From a checkpoint of a small image VAE.
Model: 2.57M parameters, 64-pixel images, encoder arch mobilenet_v1, encoder activation celu, encoder widths [64, 128, 256], decoder norm batchnorm, decoder activation gelu.
Training: muon at rate 0.016, 7900 steps, batches of 256.
Data: trained on photos with spoken descriptions (Open Images, Localized Narratives), 203450 training examples, 9.9 epochs.
Rows from block 2 of the decoder, named by matrix and row number. Each number is 128 + 32 x the weight over its row's rms, rounded and kept within 0 to 255. All counts start at 0. After the name is the row's rms in percent of the matrix's.
# conv: 3x3 conv (decoder.decb.0.0.conv.weight, 192x192x3x3), inputs 66-87, a 3x3 kernel for each
conv.117 102 [128 171 158 125 131 118 121 131 121  99 190  65 137  59 191 112 205 133 146 121 120 193  66 170 142  67 100 146  98 118 132 108 154  85 104 117 159 144 110  91 122 143 134 102 134 167 136  93 137 146 222 135 130  98 156 135 124 125 134 138 137 159 135 107 165  70 131 158 196 139 136  80 162 133 177 101  58 162  94 167 136 114 108 117  96 149  79 143 173  92 158 146 114 139 131 144 106  99 113  70 154 137 167 159  85 123  83 144 120 109 147  74 176 159 169 148  84 112 125 145 180  71 153 142 132 104 123 102 102 182 128  90 150 104 171 159 124 118  86 116 100 174 136 132 166  66 115 107 150 134 118 114 130 156 118 116  98 181 170 151 113 120  98 125 178 169 149 145 118 103 121 100 172 177 181 103 126 119 126 120 124 104 157 133 132 101 106 172 119  88 143 153 161 111 120 124 129 130]
conv.118 109 [124 161 111 135 151 136 115 164 148 106 118 131 164 126 198 149  86 104 134 142 123 107 150 140 107  99  91 130 117  88 147  77 154 106 134 135 124 111 126 100 141 139  70 168 159 180 193 232 198  54 136 117  77 166 161 136 221 104  96  81 151 127 103 119 143 140 175 149 107  82 142 128 138  88 133 120 159 144 122 136 112 169 112  85 140 128 146  85  90 129 101 159 136 116 137 123 121 116 148 166 166 135 150 111 137 114 108 147 159 162  90 161 130  89 153 117 114 179 155 178 122 123 112 113 140 166 142 172 131  92 111 166 111 162 131 195 102 185  76 133 168 115 128 165  90 149 103 152 125 154 114  66 148 137 100 160 110 144 159 156 137 143 100 216  83  91 168  71 137 177 121 106 165 144 146 133  71 127 180 169 148  90 100 148 133  69 173  85 135 145 114 142 123 146 152 115  80 115]
conv.119 100 [131 150 149 100  40 216 109 133 127 114 189 112 157 183  83 118 117 112 138 129 103  95  99 142 178 121 123 112 121 109 116 103 132 106 160 216 155 174  89 190 151  57 101 139 109  97 182 122 119 158  81  95 186 151 121 140 129 136 101 163 168 145 111 147 144 152 108 150 180 168  53  89 169 126 112 153 122 151 141 142 160 156 158  84 117 136 154 127 105  83 170 158 153 132 157 100 116 144 132  95 110 134  58  83 123 109 186 112 139 129  89 114  85 115 127 102 116 146 147 112 189 214 120 136  94 152 127 158 131 147 146 157  82 172 201 105 122 149 163 147 110 100 142 187 198  73 146  85  19 118 153 132 143 131  69 141 198  76 181 199 113 140  88 103 107  99 137 127 162 158 127 117 124 143  68 111 145 130 144 180  68 139  88 144 152 139 194  65 146 103  92 121 166 144  90 134 172 113]
conv.120 100 [145  98 148 145  94 118 149  74 109 110 133 112 165 189 102 122 146 114 138  94 107 162 190 187 180 106 116 112 163 162  99 147 153 154 114 135 137 134 171 117 110 101 222  76  78 122  91 128 150 109 119 127 111 123 118 148 120  72 127 131  83 143 162  94 158  78 156 146 114 129 100 105 143 158 155 145 131  96 163 155 129 138  51 125  80 111  84  80 175 159 108 163 138 108 143 102 198 128  96 141 147 133 124 126  93 195  94 130 171 110  96 123  64 124 118 124  91 178 151 121 147 128  86 145 148  98  71 153 132  99 180 148 112  86  51  99  90 153 100 107  78 119  80 129 117 123 114  90 103 117 125 120  82 113 149 145 110 154 181  77  72  79 131  92 161 102  78 148  98  92  93 136 137 137 142 126 156 107 111 114 178 197 149 145 122 112 105 135 120 134  92 154 136 102 182 136 137 160]
conv.121 104 [ 67 160 135 153  89 140 132 132 186 174 163 137 122 191 158 124 166 190  96 138 131 148 127 135  81 121 147 148 146 196  68 106 162 142 147 130 130 113 115 142 174 163 126 128  54  86 107 135 117 110 107 133 115 147 125 135 110 148 155 146 104 121 150 134 171  68 137 154 108 156 129 130  99 143 147 152 138 142 128  98 124 140 133 140  60 101  72 105 127 126 110 129 127 115  89 150 138  70 170 149 177 149 153 140 115 164 148 112 135 167  77 129 174 127 130 139  86 135  84 111 110 109 120 169 163 169 122  95 120 120 134 118 139  97 135 127 105 121 122 147 122  91 197 101  83  93 110 116 115  84  93 129 112  98 135 107 122 165 151 131 141 113  95 163 103 105 204 153 172  56 111 183  99 130  72 143 132 163 138 144 136 156 209 100 142 180 190 147 125 155 191 133  99 120 168 120 115  90]
conv.122 098 [123 119 108  62 190  57 110 122 111 124 126 119 122 155 128 146 130 147 145 109 146 117 129 114 184 163 108  62 158 140 110 203 102  65 127 120  85  85 122 172 111 128 160 173 106 107  69 111 206 157 140  80  81 129 132 149 122  72  76  79 179 166  73 100  97 142 159 135 129 175 112 168  87 131  94  73 176  98 154 172 100 119 127  90 105 120 112  79 142  84 100  98 145 141  93 146  97  79  76  99  75 129 110 184 113  63 146 146 150 104 141 124 110 117  98 133  84 148 142 134 131 162  74 123 137 139 160 180 100 117 186 129 113 161 140  91 154 127 130  74 102 146 182 153 146 140 122 156 141 184 176 161  82 185 133 163  79 126  93 142 155 153  98 141 150  84 108 145 149 141 103 112 164 140 111 180 107 116 121 153 167 152 116  64 120 170 159 172 189  85 189 109 131 135 131 167  86 155]
conv.123 088 [160 167 103 114 200 106 137  60 165 135 107 138  88  91 176 158  60 130 133 134 184 117 171 179 124 163 125 109 166  93 146 154  90 146 112 137 157  88 121 146 162 159 113 160 214 119 111 158 120  93 128  83 110 150 121 157 128 127 228  92 132 151 139 117 147 144 114 164 166 164  92  95 108  70 108 117 135 146 161 130 132 149 127 114 180 151  80  98 146 106 155 166 183 122 115  69 141 115 131 142 156 160 107  74 109 130 139 190 152 138 139 181  91  66  96 127 121 122 129 100 129 132 164 151 115 122 141  72 166 172 156 111 130 113 122 117  93 115 193 165 169 145 114 115 121  84 110 102 193 120 110 121 103 165 122  79 146 129 127 143  97 145 118 133 100 138 158 151 112 133 125 119 151 194 142  56 115 115 152 116 140 104 129 105 142 149 131 163 160  97 172  45 131 222 157 154 134 106]
conv.124 104 [ 90 140 112 180 138 170 130 145 148 126  84 133 151 118 156 149 119 113 115 146 141 133 154 143 135 109 113 100 175 107 113 185 165 138 124 158 132 163 119 126 146 131 137 142 164 131 113  96 122 175 115 120 119 134 130 174 133  91 200 126 127 134  72 185 185 117 126 111 121 167 118 118 176 153 106  83 149 121 126 123 145 124 123 133 150 143 105 113 157 171 128 196 121 127 106 120 112 126 175 148 116 116  84 114 167 149 142 116 156  52  96 143 140 156 151 160 149 112 117  88  85 139  66 171  80 122 133 150 127 111 102  74 135  89 180  60 160 107 125  94 153 137 158 121 118 101 122 100 122  91 179 109 143 114 135 145 119  99 130 151 137 117 106 119 113 154 141 152 120  94  83 140  77 125 141 185 174 150 125 121  66  91 107 158 154 164  81 126  95 127 131 123 185 175 118 114 132 110]
conv.125 085 [126 100 137 179 136  84 152 179 110 177  29 110 106 155 156 165  86 122  85 153  98 172 145  53 137 153 117 148 125 148 138 125  94 121 130 127 157 168 143 109 110 133 133 129 136 150 137 170 127  49 164 135 110 109 123 110  42 173  98 113 114 146 130 111 157 119 145 153 129  87 134 178 133  51 125 101 186 107 127 142  75  79 126 119 134  93 203 138 122 150 128 136 101 128  71 137 149 112 174 133  93  89 139 161 173  99 108 138 126 142  63 147 118 146 131 142 136 118 167 175 170 163 142 114  61 117 102  94  99 113  79 114 155 155 124 118 173 148  95 126 115 143 141 151  93 157 126 128 157 137  89 151  93 140 146  89 185 142 149 108 148 107 114 165 132  84 104 105 124 121 136 171  57  99 116 128 112 133 158 145 111 110 131  91 161 115 117 131 128 159  72  93  77 148  96 123 120 100]
conv.126 098 [ 90 130 160  89 161 162 110 129 102 164 169 113 102  93 108 110 126 149  96 121 160 162 146  87  98 159 127 137 103 194 142  89 118 119 117 128  79 170 115 179 144 141 158 113 148 110  78 147  89 147 119 100 133 137 123 152 161 120 101 137 140 187 151 136 140 116 133 132  82 109 173 189 161 104 131 138 206 132 122 132  86  85  87 142 168 146 104 136  66  87 120 108 125 135 108 168 155 114 104 112  87 114 143 140 128  94  88 125 124  92  91  71 156  73 124 177  64 137 105 117 133 127 112 150 152 110 149 178 158 134 102 133 158 110  77  89  80 139  77  99 100 141 120 145 174 175  93 122  80  60 177 117 107  67 143 160 117 107 154  96  81 174 114 108 148  97 130 102  91 134  89  83 170  78  90 111  85 173 137 130  71 108  79 168 141 197 147 126  97 116 119 127  94 143 149 111  68 141]
conv.127 110 [137 101 122 129  69  69 123 113  78 103 133 128 140 168 148 137 126  94 145 140 130 138 144 112 155 184 154 139 148  96 133  97  99 108  96  62 125 187 140 126 141 100 164 107 135 110 136 148 136 140 116 145 145 121 131 177 181 141 169 107 115 128 219 107 125  67 129 142 134 111 199 149 162 165 136 140 152 166 132 182 153  99 200 125 156 128 151  91 121 133 122 166 150  85  92  91 132 105 113 143 120 135 160 193 141 124 109 104 118 120 114 107 102 139 111  74 109 130 114 130 129 154 182 128 157  85 137 158 130 153 178 147 147  91  78  87 139 122 155 214 107 108 157 130 134 153 153 168 142  77 156 129 142  75 127 128 170 175 107 135 174 110 127 121 166 166  83 109 167  76 172 181 108 140 192  67 165 144  88 124 109 128 213 121 139 141 182 140  56 157 102 105 156 121 129  98 127 178]
conv.128 122 [136 125  87  95  84  99 104 104 137 133  72 131 113 166  96 145 118 153 143 111 161 119 144 116 135  98 177  90 165 137 123 120 102 106 132  87 147 172  81 106 135 139 145 106 174 153 117 101 127 106  80 134 157 115 103 150 136 147 219  97 107 174  84 114 183 121 124 125 147 134 111 147 147 166 128 144  30 148  96  72 126 105  84 173 115 163 158 131 195 163 167 147 144 113 139  87  73 114  88 120 155 187 104  51 139  72  80 158 115 149 125  63 165 176 117 128 183 141 128 143 135 101 137  94 124 125 142 124 138 137 128  92 129  97  86 138  98 139 140  82 180 157  92 159 144  79 146 157 143 153 125 124  88 194 141  82 133 178 125 147 138 150 106  78  82 110 196 157 126 117 130 143 176 128 109 134 104  89  94 161 129 152 109 108 117 147 126 163 112 104  52 165 120 153 202 110 149 136]
conv.129 104 [129  73 139 120  72 146 127  91  93 114 133 166 113 142 122 154  95  80 167 122 178 117  99 131 152 133 134 117  83 199 146 110  77 154 165 145  85  95 140 120 158  53 127 154 127 142 141 133  51  94 122 126 137 132 117 158 103 160 124 117 147 157 139  74 107 132 124 181 158 141 139  86 147 187 130  80 154  83 100 116 143 144  79 183 167  91 123 147 164 112 154 153 148 149 123 124 127 105 126 174  96 115 105 157 150 178  77 153 143 118 128 120  61 129 139  92 138 143 122 143  99 140 137 118  86 139 180 205 126  98 122  62 150 169 124 118 109 117 146 152 202 130  71 108  99 139 121 142 220 135 112 106 136 101 146  86 173 182 143 105  81 134 122 159 152 154 143 158 151 115 158 158 167 114 121  93 116  86 148  97 111 126 163 169 156  94 129  99 174 133 142 106 157 130 166  86 164 104]
conv.130 096 [140 188 106 158  77 167  94 151 128 151 176  73 102 151 110 173 167 112 119 116 147 151 116 105  78 117 116 105 133  81  98 152  88 141 119 109 139 143 117 131 190 115 160 125  86 112 171 150  95 198  91 123 138 141 135  59 201 115  65 155 130 104 150 164  59  80 107 131 117 142 158 138  67 124 127 110 138 106 176 125  96  86 138  91 144 116 153 118 163 120  98 125 186 132 164 127 103 124  99 114  56 127 167 119 159  29 162  65  63 133 136 175 138 113  80  96  98 146 107 142 108 104  81 113 158  71 138 133 186 108 118 148  93 183  77 111  61  99  93 133 130 135  87 107  83 139 179 120 162 128 179 152 164 160 184  97  94 113 138  86 147 208 154 175 113 131  98 146 131  96 148 138 126 157 128 114 142 145 162 109 108 115 100  89 149 175  97 125 172 163 149 111 158 141 129 159 164 146]
conv.131 088 [109 138 153 134 128  95 147 146  94 156 103  87 133  88  81 132 151 142  52  66 119 112 137 189 122  92 106 128  75  99 111 122 159 122 188 115 152 139 119  96 113 117 113 141  98 158  88 179 131 169  85 160 146  99 164 107 126 100 173 122 142 164 122 106 159 130 114  71  93 124 173 174  85 115 171  92 101  72 110 157 133 153  64 103 163 168 174 120 136 173 125  84 137 136 170  88 109  94  33  94 155 164 174 100 124  85  91 124  61 111 144 128 183 188  71 144 139 131 145  86 133 120 148 131 110  84 121 157 140 171 123 140 114 100  77 144  85 139 144  89 119 106 141 134 131 116 110  55  88 142  88  74 125 133  75  79 172 120 143 149 132  48  80  97 106 101 125 137 161 106 143 140 147  82  96 110 111 100 110 203 141 118 154 112  97 120  90 152 103 192 124 161 146  56  96 156 121 159]
conv.132 096 [156  76 159 123 151 176 132 150 143  95 152 121 120 153 130 171 118 124 158  90 109 181 151  88 195 102  91  93  82 103  84 159 215 115 158 119 133 154 188  90 113  94 158 134 170 141  94 185 170  90 197  75 160 119 153 167 167 138 106  96 102 144 120 114 156 123 102  88 164 128 103 112  85 135 128 184 105 139  95 124  60 127 142 120 116 105  17 104 115 112 127 150 159 148 153 118  80 140 159 121 161 125  70 136 132 128 124 123 141  87 139  92  78 135 111 120 104 100 149 114 206 181 108 172 214 121 115 136 193 148 170 194 145 174 138 144 140 116 131 141 161 130 129 148 130 158 151 145 197  74 160 114  99 167 104  94 130 103 104  82 144 138 135 134  85 140 112 167 132 174 125 180 136 162  88 154 139 113 185 105 146  74 141 127 109 158 128 148 121 150 131 158 116 148 191 109 136  92]
conv.133 098 [137  83 180  89 120 125 108 127 100  81 167 164 126 122 134 117 132 176 126  73 118 155 144 116 118  82 156 190 146 181  81 168 145 157 120 137 112 116  98 122 116 126 150 124 123  96  93  14 142 155 154 105 160 111 136 110  77 113 113 200 124  83  82  89 119 158 106 164 114 106 123 159  78 182 132  74  61 123 106 133 169 145 157 184 118 129 173 120  75 111 185 140 168 150 138 150 123 175 126  74 134 158 131  85 106 172 113 169  73 102  71  81 154 115 124 102 120 124 139  28  99 112 122 156 190 177 161 139 125  66 100 120 132 106 158 151  90 133 146 134 165 171 139 145 157  72  57 110 111 158 123  99  91 164  76 133  90 111 101 135 182 111 155  67  86 123 135 167 151  91 123 150 129 132 100 231 137 125 116 134 160  97 119 141 133 157 118 137 167  97 108 169 126 136 196 154 187 126]
conv.134 093 [107 113  96 141  86 198 122  88  65 117 109  54 102 134  47 141 158 101 134 110  95 157 142 146 129 148 132 162 140 138 131 154  93 125 146 105 145 131  98 128 190  82 136 178  97 125 129 114  84 111 101 142 149 143 117 136 134 117 132  90 121 126 122 239 157 178 133 115 180 135 143 152 107 124 179  99 112  97 155 157 113 104 140  85 131 159  54 136 135  94 109  81 101 114 138 137 124 173 129 154 181 125 154  90  94 119 143  84 155 135 130  95 142 101 111 131  89 164 112  84 132  70 136 139 163 118 129 130 146 144 102 152 109 139 117 151  74 123 149 123 137 100 146 159 144 144 169 111 136 176 110  37 138  92 182 185 116 138 141 133  75 170 142 195  63 130 154  94 135 133  88 104 139  98 150 137 148 179 127 143 125 198 105 154 145 132  83 131 158 173 125 135  97  56 126 122 112 116]
conv.135 101 [154  53 120 187  85  88 181 141 173 147  68 183 162 123 169 178  58 127 108 168 129 125 148 155 127  50 130 144 147  94  99 132  77 121 170  94  60 168 103  69 156 143  95 192 148 151 130 112 126 119 108 171  95 130 105 121 109  87  84  99 127 124 136 110 150 158  68 164 180 120 116 111  53 169 138  93 115 105  68 139 109  98 109  94 137 140 149 119 119 144 104 145 136 114 118 166 132 113 121 133  83  88 131 121 139 104 164 134 152 156 133 151  30  76 148 112  87 146 203 146 126 158 152 167 127 110 116 113 141 182 136 127 135 124 109 105 183 161 130 130 219 133  97 120 131 108 126 161 118 138 152 119  97 151  75  99 127 115  81 128 186 117 136 106 133 100 123 137 172 121 152 141 191 125 144 181 119  97 139 140 120 146 133 124 146 102 154  94 135 141 133  89  77 163 117 107 179 122]
conv.136 086 [130 174 111 143 135 119 132 106 123 143 128 169 182  75 126 134 161 117 123 100 141  98 163  72 123 100 142 100 136 141 171 159  63 179 102 107  65 134 125 103 113 116  94 121 125 100 113  91 162  89 106 151 206  97  71 150 120 136 203 112 115 140 104 158 195 104  79  90 161 126 123 167 144 121 127 100 169 197 143 155  59 138  85 125 101 129 122  73  88 154 158  95 144 187 171 110 134 110 117  96 126 112  98 125 101 111 181  91 142  61 145 140 154 142 119  93 111 115  87 125  95  59 145 117 107 153  40 116  88 134 155  91  59  97  62 119 151 102  77 131 119 133 143  75 136  58  92  50 169 183 102 139  98 119 184 129  99 131 184 152 112  99  99 129 179  90 118  97 141 151 115 149  72 116 164 165  65  63 146 136 121 126 167 121 124  83 131 188 111 165 131 148 106 100 125 139 151 151]
conv.137 092 [148 130 120 153 121 119  97 155 130 135 117 142  83  92 129 120  89 116  91 146 159 108 118 122 143 155 123 106 143  79  73 101 146 167  99 165 108  97 126 135 117 142 160 143  99 108 118  94 123 112 122 129 147  99 143 116 100  94 181 139  94  62 100  79 161 140 123 141 162  87 132 148 179 107 170  78 197 109 113 153  93 172 171  75 151 127 148 133 151 121 138  91 137 111 181 152 116 140 157 139  85  92 163 133 173 107 162 114 168 119 154 158 145 142 104 163 122 142 213 111 157  85 174  94 103 150  70  94 124 181 149 107 133  61 169 116 129  74 110 199 156 155 159 147 151  90 120  69 155 156 142 110  95 153  99 101 156 156 180 144 130  95 153  85 128 124 148 155 127  82  57  97 115 165 162 181  87  75 140 117 125 214 152 113 104 155 116 103 117 131  89 153  87 105 183 106 107 116]
conv.138 102 [146 162 129 105 116 124 141  58 121 104 122 171 128 100 149 123 157 166 142 151 132 115  79 120 135 146  52  71 161  97 108 161 103  73 128 122  78  58 117 134 154  77 127 104 103 109 145  71 119  57 129 108 158 140  99 146 129 183 136 139 168 101 173 149 124 137 121 135  89 140 126 122 108  82 179 121  93 141 125 146 151 121 126 140 149 123 104 140  88 101 151  89 117 164 190  99 124  75  93 121 106 154 192  65 139 123 166 133 139 130 130  47  98 157 182 145 147 137 115  98 138  68 167 196 148 143 137 136 190  97 103  90 126 127 163 158 123 150 147 109 138  64 149 114 161 152 142 108  90  57  77 158 127  59  77 129 179 176 183  97  86 105 130 198  79 146 160 151 122  83 122 178 215  70 106 144 143 133 110 154 156 156 125 130  96 153 134  90 135 124 171 168 142 126 175 144 181  92]
conv.139 089 [164 176 141 148 108  42 146 154 123 137 127 154 128 111  99 121 106 130 130 132 160  98 119 135 123  72 146  84 127 112 113 111  79 129 145 152 138 117 117  65 155  91 109 167 144 133 118 150 122 157 111 149 133 122 138  91  76 143 205 124 153  36  93 148  92  97 138 144 136  93 177  98 171 119 137 135  89 119 143 126 137 145 140 158 177 131 131 162  67 132 171 166 105  76  82 102 146 105  94 152 183 160 174 116 116 106 139 146 107 181 115 116 182 164 168 147 107 115 114  93 135 169 146 142 165 182  96  85 160 173 156 168  89 128 108 148 120 110 136 172 126 189 161  76 114 127 121 140 166 146  59 177 132 118 155 163 185 115  99 113  97  71 143 163  85 129 128 116 133  83 148 148 127 151 117 104 175  81  59 158 148 102 119  98 105 140  79 137 131 138 119 202 138  63  93 173 222 153]
conv.140 099 [147 129 150 134 125 107 145 168  87 128 105 123 173 110 135  88 144 140 102 135 119 122 153 169 132 124 105 176 147 123 124  91 133 141 205 150 184 141 114 111 139 130  86 118 142 128 178 118 133 172  72 122  78 112 105 142 112 144 152 155  42  29 118 111 155 136 148 129 131  92 114  98 181 145 117  68 108 107  92 121 154 140 125 121 103 117  72 119 106 171 156 124 150  40 105 123 132 163 119 169 103 158 188  64 132 140 154 144 122 116 107 127 203 160 168 115 108 171 146 153 127 112  98  53 108  99 166 104 167 149 134 179 119 124 123 140  91 133 110 172 159 116  88 108 151  92 119 184 149 104 115  45 110 145 139  96 136 137  95 129  43 143 135 136  98 145 104 157 163 134 152 138  90 166 162  83 153 133 114 121 140 141 125 119 171 151 181 142 141 170  86 125 177  86  95 210 143  88]
conv.141 098 [160 125 156 158 121 209  54 114 132  88 158 133 104 117 184 124 129  62 166  93 151  78  54 131 167 132 173 172  68 110 125 129 144 102  80 125 118 124 146 150 108 138  86  85 160 107 200 160 114 143 131 134  79 180 119 196 122 121 104  83 116 167 136 150 118 107 146 158 126 153  60 127  78 152 127 158 115 133 110 158  90 123  72  81 119 105 109  87 160 176  86 108 125  99  58 141  94 159 143 160 178 161 138 141 160 126 134  94 155 148 142 160 120 135  87 138 141 117 145 143  81 101  62 127  93 136 133 170 125 126 159 114 189 198  79 106  62 142 116 122 101  86  74 161 134 167 125 204 116  91 154 133 147 125 166  83 100 182 127  87 145 133 153 150 146 130 100 139  96  78 190 189  99 111  76  76 109 125  89 114 127 155  91  87 125 114 176 128 149 206 108 108 155 103  81 118 143  93]
conv.142 105 [219 116 132 151 108 146 151 106 181  62 131 119  92 176 153  95 122  96  34 101 121 104 168 106  99 108 116 159 104 181 150  92 166 141 121 137 165 152 168 127  99  83 123 176 150 106 137 174 103 195 115  96 152 129 115 126 163  79 126 129 139 125 153 126  48 143 123 167  90  95 156 122  90 128  96 134 113 121 102 122 102 148 150 128 124 149 150 102 117 109  83 177 114 114 125 154 136 148 127 133 146 177 147 133 106 173 163 140 104 116 118 113 169 162  78 103 158 145  97 121 121 139  77 119  93  70 126 133 164 126  61 112 142 180 187 129  90 106 118  77 169 109 136 143  76  83 134 121  97 169 110 130 150  98 126 148 166 146 107 175  88 147 211 122 119  95 161 116 141 148 171 150  72  94 162 123 149 162 116  98 139  99  99 121 136 160 100 156 140 140 103  84 159  82 152 126  77 148]
conv.143 104 [159 122 167 107  95 192 160  98 174 124 188 113 152 243 137 151 151 114 143 128 141 128  87 147 128 151 152  88  84 113 104 144 119 135  80  89 164 126 106  68 130 111 167 107 159 120 104  95 141 168 163 120  86  78 132 200  97  90  92 115 183 190 119 130  61 146 128 103 133 110 123 107 163  56 137 198  87 160 145 148 116  60 165  52 107 126  71  76 166  99 109 111 110 147 150  93 132 165 108 172 172 120  33  74  85 160 187 142  95  45 173 162 111 153 109 107 186 125 154 105 158 159 175 164 135 145 134 149 166 134 169 129 142 184 163 128  90  85 149 153  83 116  95 136 134 201 132 123 101 118 105 124 134 149 163  90  45  82 117  91 146 126 112 163 130 116 105 106 160 135 156 179 117 122 103  71 114 108  94 111 155 112 136 102 174 115 155 126 103 113  84 160 137 115 101 100 123 105]
conv.144 104 [106 157 103 148 201  94 116 171  99 166 161 139 145 127 159 182 129 201  91 172  76  84 209  69 104 135 104 122 111 107 150 135 168 154  51 135 133 125 119 121 120 166 103 162 105 128 119 165  90  75 135  94 127  76  99  91 167 103 134 137 174 105 154 102 147 106  43 111 106 106 132 126 145 118 149  91 180  83  88 131 133 131  96 165 227 121 158 139 101 147  96 140  68 130 125 151 115  85  77 138 163 115 141 114 168 124 100 111 125 202 122  91 196  67  86 139 102 137 132 147 133 110 164 105 166 132 161 151 145 119 143  81 167 175 158  92 144 113  66 156  86  75 149 133 157 147 116 159 100 103 144 103 148 152  82 161 156  92  81 146 148 163 140  94 150 147 139 124 146 138 143  71 122 154  86 182  99  52 104 114  68 132 101 112  97 153  97 104  94 118 109 159 107 170 101 146 127 169]
conv.145 099 [121 105 121 114 168 144 133  90 111 122 161 124 146 142 162 129  94 158  89 124  97 138 122 163 102 131 117 153 131  73 152 177 119 122  87  89  73 148  92  90 178 153  90 179 163 125 109 124 115 133  66 128 130 121 188 150  97 111 184 113 141 187 117 211 114 132 152 132 173 121  78 129 158 122 140 136 134 123 140 123  89 123  70 118 139 102 126 113 124 164 127  93 122 126 139 122  88 147 136 120 111  91 104 158 140 170 125 159 130 156 169 130 142 120  89 137 114 141 138 150 110 101 153 186 124 150 159 165 152 157  87 115 153 177 129 164  59  88 194  93  95 144  73 118 124 135 145 137  84 125 178 112 158 116  96 156 153  54 152 165 150 159 110 185 127 176 201 165 108 146  90  48 156 138  91  95 191 117 114 124  89  90  86 159 199 150  55 120 140 118  92 116 155 146 136 130 154 116]
conv.146 097 [105  99 129 172 115 124 113 180 120 169 127 104 122 131 138  71 120 148  90 115 161 112 136 156 116 107 112 148 106 153 248  84 168 124 184 158 138 148 195  83 125  60  94 148 119 136 166 140  88 128  85 115  90 137 207  82 142 178  24 167 165 105 182 137 116 179 160 132 120 142  97 143 162 147 130 173 109 142 140 116 182 179 116 106 121 114 147 200 108 149 155 157 140 100 107 117 150 150 132 160 109 156  89 132 105 129  58 115 145  99 125 148  82 108  71 145 106 100 154 177 144 175 150 147  88  96 172  97 163  82 148 119 160 145 117 125 141 100 154 117 163 117 103 135 162 148 171 117 105 102  94 165 124 112  61 128 164  30 131 115 118 160 187 138 102 130  70 192 150 155  95  40 122 120 122 135 152 135 116 108 120 107  93 161 100 124 132  73 137 160  58 129 164  92 118 103 151  76]
conv.147 103 [148 160 109 135 132 184  97 105  97 139 114  94  87 160 190 154 130 172 101 115 117 169 239 161 133 109 127 133 147 130 110 145 117 170 163 169 124 140  95 139 104 116 151 196 183 156 172 173 176 167 136  73 106 105 137 115  94 143 161 136 153  83 104 131 239 157 149  86 132 120 142  83 132 132 151 167 140  69 132 184 128 163 148 131 110 178 139  99 113  70 178 188 111 104  94  54 133 118 105  97 130  82 166 105 116  85  96 119 175  68 109 113 138 112 165 118 128 159 206 110 133  74 145 141 149 147 113 101 102 114 143 182 111 103 112 145 133 125  92 125  98 142 168 157 114  90 109 150 194 130 137  90 136 163  92 108 122 120 149 120 153 109 148  82 147 137 130 151 180 175 170 113  78 117 134 115  58 119  97 118  97 166  97 157 132 130 143 121 101 117 162 137 108 194 171 179 173 109]
conv.148 101 [120 189 109  89 115 116 121 115 131 101  95 147  74 175 130  94 186 141 103 158 190 149 149 128 101  95 192 133 131 162 136 196 173 119  79 139 165 200 173 138 144 162 146  98 137 157 179  84 152 133 134 155 181 141  71  98 180 156  77  75 166 112 134 123 147 101 179 127  71 142 153 148 124 182 149 149 157 148 138  88 112 101 134  71 127  97 122 145  93 100 144 183  69 110 189 100  88 140 134 168  67  90 112  88  91 151 163 102 164 119 123 138  93 158 110 160 134 149 114 113 198  59 126 155 118 118  86  66 112 140 112 105  87  75 113 176 135 150 111 143 122 152 139 102  93 130 144 153 137 189 157 119 144 118  96  56  76 157 122 155  92  82 193 138 139  83 116 174 130 116 141 161 134 171  97 143 105  89 111 127  50 137  93 123 130 140 146 100 154 112  99 160 127 168  97 143 116 142]
conv.149 108 [131 168 123  90 170  63  59 177 102 169 148 191 210 130 147 195 104 144 118 175 112  55 138 127 126 118 101 108  43 156 136 154  87  79  96 115 117 113  93 109 155 119 130 154 119 110 125 139 116 165 172 147 130 162 140 122  95 128  98 129 131 143 119  74 106 144  67 140 148  76 119 108 105 139  83 132 165 106  78 102  69 137 116  89 163  58  93 128  71 179 115 121 134 176 106  64 136 131 100 121  90 146 171 158 195 152 126 141 120 189 107  95 210  83  97 241 132 151 127 175 140 152 113 108 127 103 139 188 131 119 138 168 103 109  90 166 156 127  70  41  94 120 139 148 169 126 142 134 146 113 163  84  80  96  87  77 163 191 163 119 106 109 140 129 156 173 119 140 117 113 116  77  89  96  73 156 135 124 135 105 117  95  90 132 186 164  88  90 138 142 144 145 124 110  92 151 127 112]
conv.150 091 [164 101  73 137 148 167 126 149 141 128 146 125 123 142  96 119 120 116 100 150 154 174 171  90 104 107 117 135  56 154  73  87 148 190 151 126 121  65 159 112 140 127 178 108 148 164 108 170 110 121 150 117 128 108 150 126 127 143 148 104 135 129 143 163 129 157 160  69 142  94 155 138 173  49 165 151 115  76 101 123 105 185  92  87  47 171  87 113 158 122 167 124  86 109 135 128 175  89 149 170  83 142 131 115  94 107 100 138 126 161 111 149 144 128 125 161 137 131  97 138 124 123 137 148 188 180 193 145 196 149  83 160 187 132 134 124 138 127  89  84 116 134 174 190 135 142 116 151 164 195 114  87 153 196 129 132 112 118  84 170 139 143 155 115 188 160  60 167 139 122 116 133 123 116 144 150 149 103 109 133 114 117 143  63 108 111  96  80 140  93 122 146 102 182  70 190 157 108]
conv.151 092 [162  81 133  94 155  88 144 143 139 141 160 109 117 129 144 162 145 180 122  93 158 122  52 168 117  81 146 107 134 192 163 136 127 114 144 118 140 109 129 135 131 174 105 130 111  75 126 110 148 187 163 115  82 167 116  81  92 114 172 126  78  87  81 175 102 144 124 129 195 142 129 151 104 144  80  95  72 100 125 136  89 156 138 156 157 182  52 148 171  85 163 129  95 172 168 124 141 116 110 151 163  74 164 145 146 131 133 141  92  41 122 145 105 112 131 114 182 115  82 121 169  96 145  79 129 115  96 177 100 128 144 135 119 102  65 138  98 134  74 111 168 142 136 105 133 173 173 121 165 109 134 189 123 178 131 154 116  94  80 174 158 131 136 128 119  97 154 142 118  83 111  90 196 133 142 219 119 103 131  70 132  94 173 129 218  82 155 142 128 125 160 115 116 111 147 100 153 156]